{"n_mels": 40, "encoder_mlp_ratio": 4, "text_encoder_width": 192, "text_encoder_fused_qkv": false, "optimizer": "normuon", "momentum": 0.9, "cautious_weight_decay": true, "lr_schedule": "wsd_sqrt", "final_lr_fraction": 0}
Rows from block 4 of the audio encoder of a small contrastive audio-text model, named by matrix and row number. Rows with one number belong to one neuron. Each number is 128 + 32 x the weight over its row's rms, rounded and kept within 0 to 255. All counts start at 0.
After each neuron's rows are labels from the 100 clips, of 14976, where the neuron reaches its highest value: "top examples" is what is common among them; "loudest" is the band of the loudest frequency at the time of the peak. Only what is clearly more common there than usual is listed. The data: short read English sentences (LibriTTS-R).
# fc1: MLP up (encoder.blocks.4.mlp.fc1.weight, 768x192), inputs 128-191
# fc2: MLP down (encoder.blocks.4.mlp.fc2.weight, 192x768, transposed), outputs 128-191

fc1.45 [136 137 112 139  69  92 134 180 106  92 100 139 134 125 159 100 181 109 143  68 140 139 163  97 138  98 131  84 136 119 133 123  87 109  74 113 171 146 128 173 120 134  82 156 153  85 118 141 151  85 124 145  91 133 100 147 102 138 138 100  86 156 101 117]
fc2.45 [ 73 145 132 181 146 144 128 126 131 177 125 128 179  70 154 153 124 139 118 135 133 134 135 126 161 202 177 116  73 152  94 108 123  95  88 149 101 158 143  74 136 136 107 151  90 133 122 121 143 106 184  74 151 166 155 143 125 145 106 118 106 170 155 132]
top examples: the word "she"
loudest: 250 to 500 Hz

fc1.230 [115 146 165 139 117 136  72 137 156 179  93 125 135 116 182 129 103  81 136 134  67  98 137 135  81 147 114 113 108 166 171 110 176 165 125 116  82 105 150 170 105 161 149 131 133 136 148 100 150 155 150 104 170 127 138 153 138 147 188 152 153 120 215 151]
fc2.230 [135 101 156 117 138 117 173 136 117  99 194 133 108 152  65 173 180 179 143 115 118 135 100  87 139  94 130  78 107 112 122 185  67 178 124 121 204 136 101 144  97 112  86  99 151 146 165  77  66 154  96 127  82  92  61  75 102 162 111 192 131 151  97  88]
top examples: the word "was"
loudest: 250 to 500 Hz

fc1.635 [157 118 166 104 139  99 155 149 113 122  93 146  88 113 162 172 114 100 205 182 141 181  78 137  61  95 134  86  96 133 118  96 139 113 149 172  94  94 103 119  73 121 123 140 124  89 119 172 153  91 175 107 146 133 118 136 158 155 103  98 124 124 117 162]
fc2.635 [115 131  93 205 173 154 139 121 112 148 179 176 139 192 112  55 163 130 139  99 164 117 132 123  92  92 128 128 178 128 126  59 188 110 134 132 107 138  87  84 111 127 172 149 107 105 190 122 124 114 142  84 147 126  64 132 128 123 106 128 135 142  91 173]
top examples: the word "she"
loudest: 2000 to 4000 Hz

fc1.30 [114 119  90 146 162 113 127 144 119 138  96 138 102 108 122 112 117 138 143 144 159 136 131 157 141  54 123 163 101 142 148  87 206 168 151 118  98 161  77 129 109 113  94  96 163  73 130  49 129 117 112 128 111 102 129  48 121 103 185  39  67  55 129 133]
fc2.30 [ 87 106 223 114  59 132 155 160 138 160 178 136  98 139 109  70 128  96 128 134 120 100 135  94 160 149 137 141 146 122  69 161 117 109 103 182 153 144 178 100 138 119  61 111 129 178 133 124 127 119 151  60 195 117  90 148 106 142 143 145 154 155 102  67]
top examples: the word "you"
loudest: 250 to 500 Hz

fc1.525 [ 93 170 114 118 176 140 163  89 109 163  72 139 130 139 180 153 223 102 137 131 137 118 125  95 199 154 173 153 180 147 101 118 108 112 108 191 117  74 114 105 122 164 125 141 128 107  85  99 107 142 110 133 155 104 125 187 129 121 145 145 124 167 124 106]
fc2.525 [174 118  70 167 130 109 136 150  95 118 131  76 111 133 159 152 142 104  85 135  87  75 116 134 105 184 170 167 165 160  85 144 116  95 177 134 176  83  88 129 138 161 144  79 128 176 149 159 105 167  88  97 106 186 113 121 130 168 132 103  93 100 106 125]
top examples: the word "she"
loudest: 2000 to 4000 Hz

fc1.154 [ 92  91 196 115 134 135 153  89  80 156 162  92  82  92 170  97 134  68 134 131 144 117  90 112 129  99  83 167 112  84  75 116 154 131 117  57 152 145 136 168 173 153 119 101 121 156 183 132 136 145 134 133 163  88 106 137 129 129 138 113  76 102  79 100]
fc2.154 [145 186 137  72 118 122  96  67 160 121 171 139 160  96 123 133 141 127 101  97  92 106 145 110 143 183 148 161 114 159 143 154 150 129 180 142  90 168 144 151 109 140  94 123  91 107  95 143  97 160 113  94 136  84  98 165 141 146  83 160 151  82 142  95]
top examples: voice: female; the word "it"; the word "is"; the word "a"
loudest: 250 to 500 Hz

fc1.138 [147 103 148 142 119 119  94  87 134  52 122 123  78 108 121 159 148 157 142 162 159 154  83 114 112 159 108  86 165 200  89 100 124  64 107 145 119 166 136 111 107 140 165  83 105 109 140 184  64 107 126 151 167 114 134 154 109 133 118 138 104 162 164  93]
fc2.138 [146 152 157 179  94  92 129 104 210  75 123 152 170 142 124 146 105 118 133 178 145 124 181 122 124 131 128  99 106 113  79  99 172 177  95 162 134 118 137 130 144 127  62 122  97 150 100 131 134 138 100 112 117 108  71 112 144 126  98  75  96 122 112 157]
top examples: voice: female
loudest: 2000 to 4000 Hz; 4000 to 8000 Hz

fc1.52 [167 141 139 111  76 144 111 114 146 109 154 137 148 141 122 135 155 111 173 128 101 168 116 127  74  99 157  92 148  83  88 142 148 145 136 156 100 109  89 159 157  86 159 103 129  83 157 155  58 161 132  84 125  91 116  20 123 121 147 161 193 134 123 133]
fc2.52 [131 136 134 146 140  95 148 130 137 135 110  83 153 127 124 187 109  81 126 143 115 147 162 160 101 114 114 148 124  58 159 111 123 116 113 120 106 124 175 142 132 177 144 177  65 116 131 173 149 136 153 133 102 144 149 107 147  56 163 123  75 122 127 168]
top examples: the word "must"
loudest: 4000 to 8000 Hz

fc1.376 [116 128  92 100 111 118 142 134 164 159 105 142 139 116 174 196  95 114 110 127  97  83 139 150  85  69 139  64 141 150 114 113 203 106 120 102  87  82  82 141 127 121 161 117 166 140 175 104 146 160 148 164  77 108  63 108  92 200 116 164 146 126 115 146]
fc2.376 [130 116 161 125 127 152 156 166 113 141 117 153 165 185 151 128 181 120  97 184 112 137  63  81 151 122 105 149 132  67 160 125 124 134 117  58 168 131 129 138 134 140 105  79 134 144  75 164  96 119 119 117 123 196 124 119 131 156 158 105 101 155 186  86]
top examples: the word "was"
loudest: 250 to 500 Hz

fc1.494 [146 120 186 132 153 142 159 130  55 133 149 131 102 174 152 133 151 200  75 139 105 116 160 192 143 151 111 130 163 114 120 103 122 106 155 111  63 153 158 130 148 101 175 145 121 119 135 134 162 140 128 101 149 125 144  96 151 126 128 139 111  83 174 135]
fc2.494 [113 140 152 166 120 176 152  89 106 120  99  61 112 161 137 109 167 128 137 152 123 170 130 152  80 111 131 130 108 120 130 105 151 151  92 134 175 142  89 116 149 159  75 126 101 152 114 140 117 146  97  45  87 106 113 197 147 159 107 128 178 158  95  97]
top examples: voice: female; the word "i"
loudest: 250 to 500 Hz

fc1.536 [ 94 149 136 183 111 115 114 103  59 106 126 133  98  58 125 131  89 136  96 122 103  81 111  85 139 121 154 110 136 150 124 103 185  77 119 124  85 119  77 125 105 133 108  97 107  78 146  51 162 135 158 105 199 107  98  89  50 121  80 151 196  71 159 142]
fc2.536 [113  58 136 137  79 123  93 159  71 164  74  86 126 141 128 163  72 142 151 154  90 192 146  64 113 128 161 112  98  90 167 150 143  74  92  91 116  91 123 156 143 138 134 110 159 140 151  93  69  71 138  99 165  97 149 123 149 149 168  66 170  99 127 122]
top examples: the word "to"; the word "too"
loudest: 250 to 500 Hz

fc1.56 [175  69 109 154  51 154 116  76 115 189 158 156 147  97 172 116 111 119 101 139 113 100 112 144 181 118 162 129 107 192 137 145  88 126  74 118 166 133 175 150 104  93 148 119 138 128 161 155 145 176 131 155 145  49 124 102 111 164  90  87 162 165 136 108]
fc2.56 [135 168 181  97  98 113  78 137 112  83 223 107 151  95  63 151  79 144 109 133 105  84  98  94 163  56 109 172 137  75 139 148 123 192 204 162 133 134 149 109 183 139 129 101  79 123 167 107  93  74 110 113 151 129 136 148  61 103 124 118  98 107 117 118]
top examples: the word "you"
loudest: 250 to 500 Hz

fc1.709 [125 128 139 115 177 146 173 129 143  58 131  71  97  72 140 140 196 123 133 137 164 122 105 135 136 177  89  41 134 110  77 120 148 127 120  93 104 140 143 123 115 102 125 128  77 125  88 181 125 154 106 115 164 133  87 121  71  99 131 102 139 129 158 179]
fc2.709 [114 130 154 126 147 111  69  71 128 120 143 193 149  82 127 167 145 150  96 170 150  88 105 115 174 104  92 166 140 117 132 151 143 151  98 147 117 170 136  75 182 138 113 183  97 114 119 104 111 131 116 164 192 142 133 125 150 112 103 125 184 119 154 111]
top examples: the word "she"
loudest: 2000 to 4000 Hz

fc1.354 [161 111 115 139 140 154 138 159 113 141  44 136 104 127 127 105 109 171 227 136 153 198  86 134 103 103 182 105 131 130 154 145 169 123 126 144 110 131  81 111 151 127 141  87 130  97 141 145 104 112 144 138 162  99 130 163 175 147  89  99 135  79 137 167]
fc2.354 [107  97  50 111 149 119 105 163 145 128 131 139 115 162  82 121 153 127 134 140 185 114  82 138 142 169 122 116 139 130 107 142 109  47 126  72 122 107  77 145 159 103  99 189 123 101 110 127 137 112 113 118 134 126 122 168 154 167 130 114 130 152 162  90]
top examples: the word "to"
loudest: 4000 to 8000 Hz

fc1.686 [145  92 150 115 105 158 104 148 163 180 111 138 173 180 115 169 125  99 172  94 159  92 203 113  98 154 120 130 133  86 169 148 159 113 154 108 134  84 129 164  66 160 123 139  31 196 143  89  86 131 124 150 148 123  71 152 156 102 109 100 141 122 166 180]
fc2.686 [168  87 133 121 114 131 121 101 137  82 152 165 137 106 123 130 143 115 121  69  66 136 103 130  99 100 152 148  96 138 131  91  82 116 137 127 190 143  78 174 105 149  92 146 150 100 210  77 143 175 155  92 142  93  84 114 135 122 101 100 139 134 185  97]
top examples: the word "was"; the word "it"
loudest: 250 to 500 Hz

fc1.74 [157 164 141 136 132 137  84 180  91 127 146 142 102 120 135 130 139 117 166 156 147 168  82 192 161 136 133 103 142 122 109 130 111  96 156 123 108 135 139  93 111 152 109 126 105  88 137 158 109 134 158 113 153 167 121 135 120 157 135 134 118 185 150 170]
fc2.74 [ 92 148 105 160 110 123 108 136 121  72 135 137 111 157 109 180 156 121 177 153 161 135 137 129 170 102 125 158 162 188  51 130 227 122 104 141 129 176 111 118 140 204 104 174 138  83 159 161  66 181 143 103  97  94  82 148 179 107 131 118 105 174 100 137]
top examples: voice: female; the word "she"
loudest: 2000 to 4000 Hz; 4000 to 8000 Hz

fc1.279 [114 102 113 146  76 141 158 129 118 128 155 118 110 110 116 128 136 139 155 102 190 186 133  73 145 135 116 116 100 167 123 134 168 132 115 118 124 150 145 120 179 107 125  85  82  69 111 197 152 136  61 173 121 134 117 144 116 155 128 161 149 114 126 167]
fc2.279 [163 120 140 106 114 150  93 184 155 145 119 134 125 140 132 123 129  99 149 148 147 128 103 147 127 135 133 107 148 145 155 135 100 129 124 124 128 143  66 169 121  56 150 136  97 108 122 177 114  65 190  94 106 109  80 150 183 170  52 101 117  62  92  95]
top examples: voice: female
loudest: 2000 to 4000 Hz

fc1.41 [123  87  95 105  92  81 123 141 133 103 131 153 141 106 149 192 130 130 147 142 190 117 109 105 118 111 100 118 149 184 114 145 155  50 124 125  98 145 119  53 159 127 111 131 108  82  76 128 146 150 147 124 117 163  82 163  89 166  91 153 115 144 156 204]
fc2.41 [ 92 139  99 126 187 156 141 169  79  96 122 147  99 130 124 147 175 120 150 172 171  99 113 173 175  87 124 190 152 108 146 156 163 149 100  80  95 150  61 118 141 108 123 128  89 115 131 156  74 146 107 123 130 161 119 102 122 135  94 107 171 106 132 155]
top examples: the word "she"
loudest: 2000 to 4000 Hz

fc1.331 [143 132 148  89 125 182 129 153 127 147 105 139 167 110 168 123 134 119 166 176 194 174 161 180 123  63 140 150 102 116 133  63  60 125 155 136 175 109 150 153  87 141 144 136 101 113  39 113 114 130 164  68 134 165 108 104 168 107 123 142 156 135 146 173]
fc2.331 [127 161 124 115 101 179 114 174 110 133 121 109  98 171 120 118 171 147 113  95  50  91 136 152  68 163 137  93  88 112 133 195 143 111 162 117 119 153  55  99 154 145  76 120 187 137 174 101 174 145 102 202 137  86 126 156 179 127 144 146 118 102 156 110]
top examples: the word "was"; voice: male
loudest: 250 to 500 Hz