A small contrastive audio-text model, trained from scratch.
Model: 9.28M parameters, log mel input, encoder arch transformer, encoder activation squared_relu, encoder width 192, text encoder activation gelu.
Data: 26041 training examples, 25.1 epochs.
Rows from block 4 of the audio encoder of a small contrastive audio-text model, named by matrix and row number. Rows with one number belong to one neuron. Each number is 128 + 24 x the weight over its row's rms, rounded and kept within 0 to 255. All counts start at 0. Numbers have three digits each. After the name is the row's rms in percent of the matrix's.
After each neuron's rows are labels from the 100 clips, of 14976, where the neuron reaches its highest value: "strongest on" is what is common among them. Only what is clearly more common there than usual is listed. The data: short read English sentences (LibriTTS-R).
# fc1: MLP up (encoder.blocks.4.mlp.fc1.weight, 768x192), inputs 128-191
# fc2: MLP down (encoder.blocks.4.mlp.fc2.weight, 192x768, transposed), outputs 128-191

fc1.105 108:135153121101106139139117089174155177173131134162105179158126113138142152135161133120148109143089128137119167139138106112133084105148156116120115136093129163141163113092138125132143080141154161
fc2.105 089:145091083156155117105117091151083082129101145137105112136122131164153140122123098128080130112146142111147137154070127157107143151152144168159124153115169084114135131104134137174149115126112129
strongest on: the word "he"

fc1.11 095:125158109151133102145128126104145099092137143137113182124110105141125076117150104133061140171143146132115118135117132120109114121117125117172164105169158137159125125174200158121117132140128108
fc2.11 132:128151128135134151123126119138173085117106083122099139124116139117089138135137169124131150130147117127141174109147091132100122143132126092160144172120115125148158118183100105096103170165107152
strongest on: the word "yes"

fc1.527 095:089159122149125130127114110120117120149119110101112103170138119128099127139111077113145121183130135131083114128116149127138089120118107108144114099098060151086111126133155102184095149142105174
fc2.527 088:138093132123134157104145126124162108112111167124089117151141137122148131116146132108111164122097093189096122148109119100120115155129131108149063149159131123142183113133104130167162118120121125
strongest on: voice: male

fc1.732 095:153168134142140146099144111129138075127157172120131153091156111151125142136099119124146119131136114111133133135117109133132116111126149154117176088120094107128109134143129115107128179163110165
fc2.732 133:113110127101162118122152095124102144121124143156145113094113136186120133086125101096159137109117109142110118141119136122161129130162126105124118158136111144141140113128107123136072122100116107
strongest on: the word "he"

fc1.611 096:118115131110139106179138152143154133113133106163110155140139145100128116129194090137160114171108137128107129112085087140118145138127134076097124099130070144133134071150137108142138150135124168
fc2.611 094:120153166110145135130125068150110118123132112081124130126156138164101165121118158163099133151104114108145145167142163118109128154118139146134138140113117127147124157128100140161120132153159105
strongest on: the word "it"; the word "is"

fc1.588 097:110129135080161081109133086129119072137155151163111185142112159128135156126103132162119113148087129100155116124124154108147096126143116139110162102103159142161136126113128132113105192128204175
fc2.588 101:101107131092132144144105095126114192111102129141133098136149148123145150156144095166121130125131112151146117143092129149136133093142144102090134106129092127130110156129116109135155129148139115
strongest on: the word "it"; the word "he"

fc1.256 104:119117133103130109126123125107127111146127136098132137146136110084131094122132132119124152153121093160109133142193185124135115104149058144155129146114135111103089127109133157080157118143081123
fc2.256 108:116102106157136099129090117162120154139118131140106097124103152108133169112140115116193138121129105087136114186137166112138121139113109119129091163085106163114103140138118149124152133115165107
strongest on: the word "he"; the word "said"

fc1.76 097:153108126104149102123135073191167144070140147108137110151127164142137108121184127126108135131152145115127117135121134168122139147118135127123140145140077102147112124067102063118128127123128129
fc2.76 067:127122121111150180118140158103130161135143129167129125095159084097120135132115118135109137137110151140113170149134119143144135098126139093119123123108142132090123113142109138127148117093063149
strongest on: voice: male

fc1.267 116:083108144118088180123115115108096067126109136125120150089102115124129143174148116071102111162114138145117143180136084120153074132130166145134125064113130145121138135097117119093112098130146145
fc2.267 177:104112159144114104121136124136166131114155087111173159079101129107124137125137158124123094112161163129128159105118117179112099119106112118122121104098180112140110133093095104119132137147145159
strongest on: the word "the"

fc1.386 092:096166092124183120110108088147164079071111117159171098088118108157111141151126144107067100112118135130120132164118121138069105135170129121139126096111184151125144126128104126126102142146082143
fc2.386 115:160150142138157129124125083131096109116111130130102118126122144099132117103173166127140114120096102132120102093109110134125157122106063113110151150101159151166105081156139095120149133141139098
strongest on: the word "then"

fc1.272 109:132113133121165145075141124149146105130143165135134109131111126146130181119130118144150133155139115109122149097175145095129108122121149117132125095120065104159135144122092059125134122129196142
fc2.272 161:113140138162146118115142157144124162127134125131164151128096081121157095145151139115115130158132114138141151115121109110157120115110148132117114136146150144139084141106134158109151136116120098
strongest on: the word "yes"; the word "said"

fc1.348 090:171144154152113144129112134144151158092102147096076117095108155139105155113147155130151106140124150101102172188095081044131150139103135158144118136134127153111142100120172148121137112146118114
fc2.348 059:100121123097146129137140107129077128135194117067146126096115120127109155093122112126099152079123135177111126091157136147164102107085161145138103131099140118117114168101122091151132161135171128
strongest on: the word "be"

fc1.284 090:105128155107152172152149119151120103143167159185128126148139105089156140116080129123131100134134098116168122173132149096125081081109109095128155122082122073126158136113137116121149103143121100
fc2.284 080:124153132095140123072094102101105130149118169158114165111101153126121132155140129153130127134100121129106131189154105143163115121168145145114106119143156165133126103115122130129143173122102094
strongest on: the word "he"

fc1.406 096:120138119102137099134096159150129157129142115102117112137105103161066141119149163122123126093123131138121131121134133116131111127097114172128122125128139106096120145103101153150129149129089161
fc2.406 117:158151114094127100089115101113118135122159144095078126126124136128161122125129136115136144149120131128138160083140123134106127140149122142117132113106123090114102107089149094181117156134105095
strongest on: voice: male

fc1.388 094:103109073116143133119119117143124139112068110138116119140149143116087105152116118111120120125113173141125125136108160169099151115119059118152151100164173124132100086104084101160143113133093156
fc2.388 074:117130089137111145105077118127116111119161141104161161102103084156112090115158137159151146095095100118154106145146115171110103165106134091091116144125131169096120138122168109117131108110147085
strongest on: voice: male

fc1.681 096:158124130131153157121151134114163121117130130116142114129109147111145076092140109125146160180132119144155129132111125113115087145135164126079157106128138131100096125207094083133123094147107101
fc2.681 074:073143117144150126123139139149153145107112141135161086140157128114143111126115141150111146112199123127143116136110129104126092059108139126174141131156136121123134088114101162112105139068144127
strongest on: voice: female

fc1.398 099:148123159119108147109123187140145088153124112099122137154132188134161149128154139103116114103151121141125092173162162117094134126112112084134111121081125141139102162099120135147077133095125106
fc2.398 112:163109179125077103132147161165134105139124113124149150110160138129176114104135161125111123100116077150128122185094106153187140137129136093102130119119097113144153112133117133131154117127123139
strongest on: the word "it"; the word "it's"; the word "was"

fc1.302 096:145085123095072100135111124112128144115131137103131130087087126127108109134153142138164147137125136147138130142184096136107159157109120134185151124106127103139143092158128109141112117143141142
fc2.302 121:106151119119128106084130134103126145145145106098150130141140172126145122147115149091094120100117105175108122098122158095142130155154085132144113121128129133153150121118112090134143145083141147
strongest on: voice: female

fc1.453 088:130119114086127132146084149145164144117139125143166150153135127119146157143132127123110129125060130101120124107140110155136132155123157167133064152108098136116080116147115170118128190119128117
fc2.453 088:136146118126115137129137125166128144105146137132088147071105097158136154148145104109149147080134108158135116110129110109156155157066113119122131174096159098094083126143130104157118096161126164
strongest on: voice: male

fc1.316 113:131125156134106141153149129117146115120123120137181122122103119154109125141109129097123159121119155119144128168174143111118128100124143119129133142120121148179109134091114102121095145125118159
fc2.316 125:148102185126121154105133118105135106160102074129132116102098138116130155110089124105163139122128142114150143164140137124078153097170110094129138166166100119119130092096176129133108161097114140
strongest on: the word "it"; the word "said"

fc1.297 087:157089133112113096117160130145155147167133151157122175151138139126154153121154141114162148175132096124119110118135163130143130150111151136110083111126139104140143140128149104116158120142083134
fc2.297 094:108146118140136142109168157165124148102141139132090124148128112087107167098154077139127116126158156111122112145146126136100087113077098123105065121138126165107193155120121128122154121126112153
strongest on: the word "to"; the word "of"

fc1.465 090:081136161093132090182159087087137158107146125132107120151121152158139077136077170126080136110112156095146099074133128147166135169165129174118149119107106095144116084140135100112143137139097152
fc2.465 138:077138133110153140108126148100117155088119125084131091132145101123094150144108139128127060137133136111160127152116174153110117190148117132077150126128139105077139118110107116105127171101115144
strongest on: the word "then"

fc1.220 108:140121116144148167125109141115161150129149155123138163119163120141106157135124138100113131166141167170146173137107114118076078104159165120130130118125164131148164109150119136136049082144159177
fc2.220 126:108147099130133073141097142150136134125113138144177116161145131106154107093122101154120159126132071114104147134069102128137100090157149103144097143101129133152168109132144062130151104157083133
strongest on: voice: female; the word "not"

fc1.244 103:125159089085120117121140096095118102134135153128147134128138087133143111171121114110110142161099143135102126138116170114134134108134124140176133092120129146118122128125148128132147167121139111
fc2.244 090:113100141079162152101145147162108140156131163148114118099086136148152145138090118148125132128143151128117125173122117137111145157120169100125134154122131156118165096102128088125131126128119127
strongest on: the word "he"

fc1.757 099:143160116160126137128123127117090081139094138102118093107123162135151095117124141109155123143120148180123112149130111120152115131134112190082120140133127121117162139123138106149138100182148128
fc2.757 092:149124177101151142140133097143142117117134107120120139110160138113165135109143153131110138120102117100090155110125149115101120157132140139099155076109131130123163143112136140140149102145148099
strongest on: the word "be"

fc1.32 097:135127129121106119160121146136133159130127106103099091126113121071093092100107160126132108131152121129133101086119098159142143127108169107160079142108132103167095135138134150161113138128139173
fc2.32 076:109082099136121111127202132114091112141146094163082135140098114184125118171135122112132090148120106069117119124129134108077136110133137129142069135114150104129113111127114134133135128120102138
strongest on: the word "to"; the word "too"

fc1.236 102:102139167116183124189136100118134105147146131144139098139113125147152153163122133106132127108134138111130143153143144120114097146144100151142090167128127123108128099119136115176113150154096117
fc2.236 137:122074111165117129189177146158123168112130083137169137169104131117141098113138157117158125138097123125107128133142147182123121120194080092123134124135106117101159133145124143175128147172172114
strongest on: the word "he"; the word "said"

fc1.573 095:117095117113096158130161125118143121117102100165060119124105136165135092151122146134167159114131151122148110123101133177140139092140159121172086117135117126144111049154132146143096140079150121
fc2.573 085:156131096107143129142128134138119146135109171105143138126132126125102080082137133149141127145124124101127090132167147084138116114149134112155168120116096112153119166125158184084138117114143136
strongest on: the word "to"

fc1.24 096:127130178140113120122089119135121099110149143124156106108143160104117131126117102121115103116095135152134122166154127087135158126089094120105105134123099112148149114137120117140160133120078124
fc2.24 076:110151104139113133124154100119152109097130118128104189132091094124122109122099161140116107127131161167132118148144112168129131138139160100111137137118074133128138137136150136160120136139140081
strongest on: voice: male; the word "for"

fc1.364 112:157163133154107127144148143146179127137131170154108116135123111122115137148118157074113099120113135115109142132155143103102137117076163137140118102098146155165141122155137148153090088101141125
fc2.364 132:114147119187088115111108118141123122135125161140160108166162163134091141113092104102150116149115092109109110138115120122115111105130145122190120124154134132167160119132176099118083109117161117
strongest on: the word "not"

fc1.571 096:125138123095082078117160132133120137165121127167156124106102130102098128123152137129152118197143166153104127089124100103151120141123093114142107140138077113101118088125115110164142196135114130
fc2.571 079:124134147136175143116083113158124121098155088134083089110146144144109075151122138151112120126145133138151161082140152124121114107103069187109134098122137094139137109075127119184152140149121119
strongest on: voice: female

fc1.250 111:116092136125148156131097156164136112116149176144144127136094124139146142125102133118148147141123139139091136128175113178116139127113128154110109141097100130122161141145110122182128130121165156
fc2.250 094:164096105174118115146170109152088119162156128125078125081120139159151096177136104105126134131140085150123143138086112111153152109135155081103141121122127146099177111164111161140158119123102170
strongest on: the word "he"

fc1.464 097:097118051128129129158131133125089116118148141109124073136114120112113123127123133159154120108126101144097115137100117106122118129132117138144086116129122129147111125153116130132130138135156168
fc2.464 068:167118144139111136120170129144149132123130094174092138115157138114149109118161134144109102112123120081165108137151092141141166102146156122180153138130137112113117132111097136144148150126109098
strongest on: the word "to"

fc1.580 101:120116170160103107115110144108107141150150120126141165107100127108150143121111143140153109125140103125117114157127102141113124115134128143136102117126140122119122133116110146104165138133078156
fc2.580 086:138101110091121149153152129135123178138085136101136118152070101166181122094121157081132180118162160113140138127123147140118106116122081095162099158110135114124143143156144154143076119095146137
strongest on: the word "the"; the word "said"

fc1.384 097:127125110195136149129110141135121148139143156127141114123143125119169129155171125100154118151108112144149122132159121149094144163150104159126155103163168115141142129122098132135134147155119116
fc2.384 087:153155114103118132126122094094177109151154162131183196127175143121135131135066182127152113128107130123128108097128143115121140103124187109130133119165151115108102118131106094145120140154136137
strongest on: voice: female

fc1.246 101:094133148125108104148127121109129105127173115141124155148105101124145130123178135072109113154138153092167129130159173113095138116125125123165089114093124155147125115137147178126111111139155159
fc2.246 065:162114172120112175128117121135160117142092109114146117083137110144122133077107114193086116133154111139127127159163115162128153101105146076104133172157113116157152125143119099123135132099156132
strongest on: the word "it"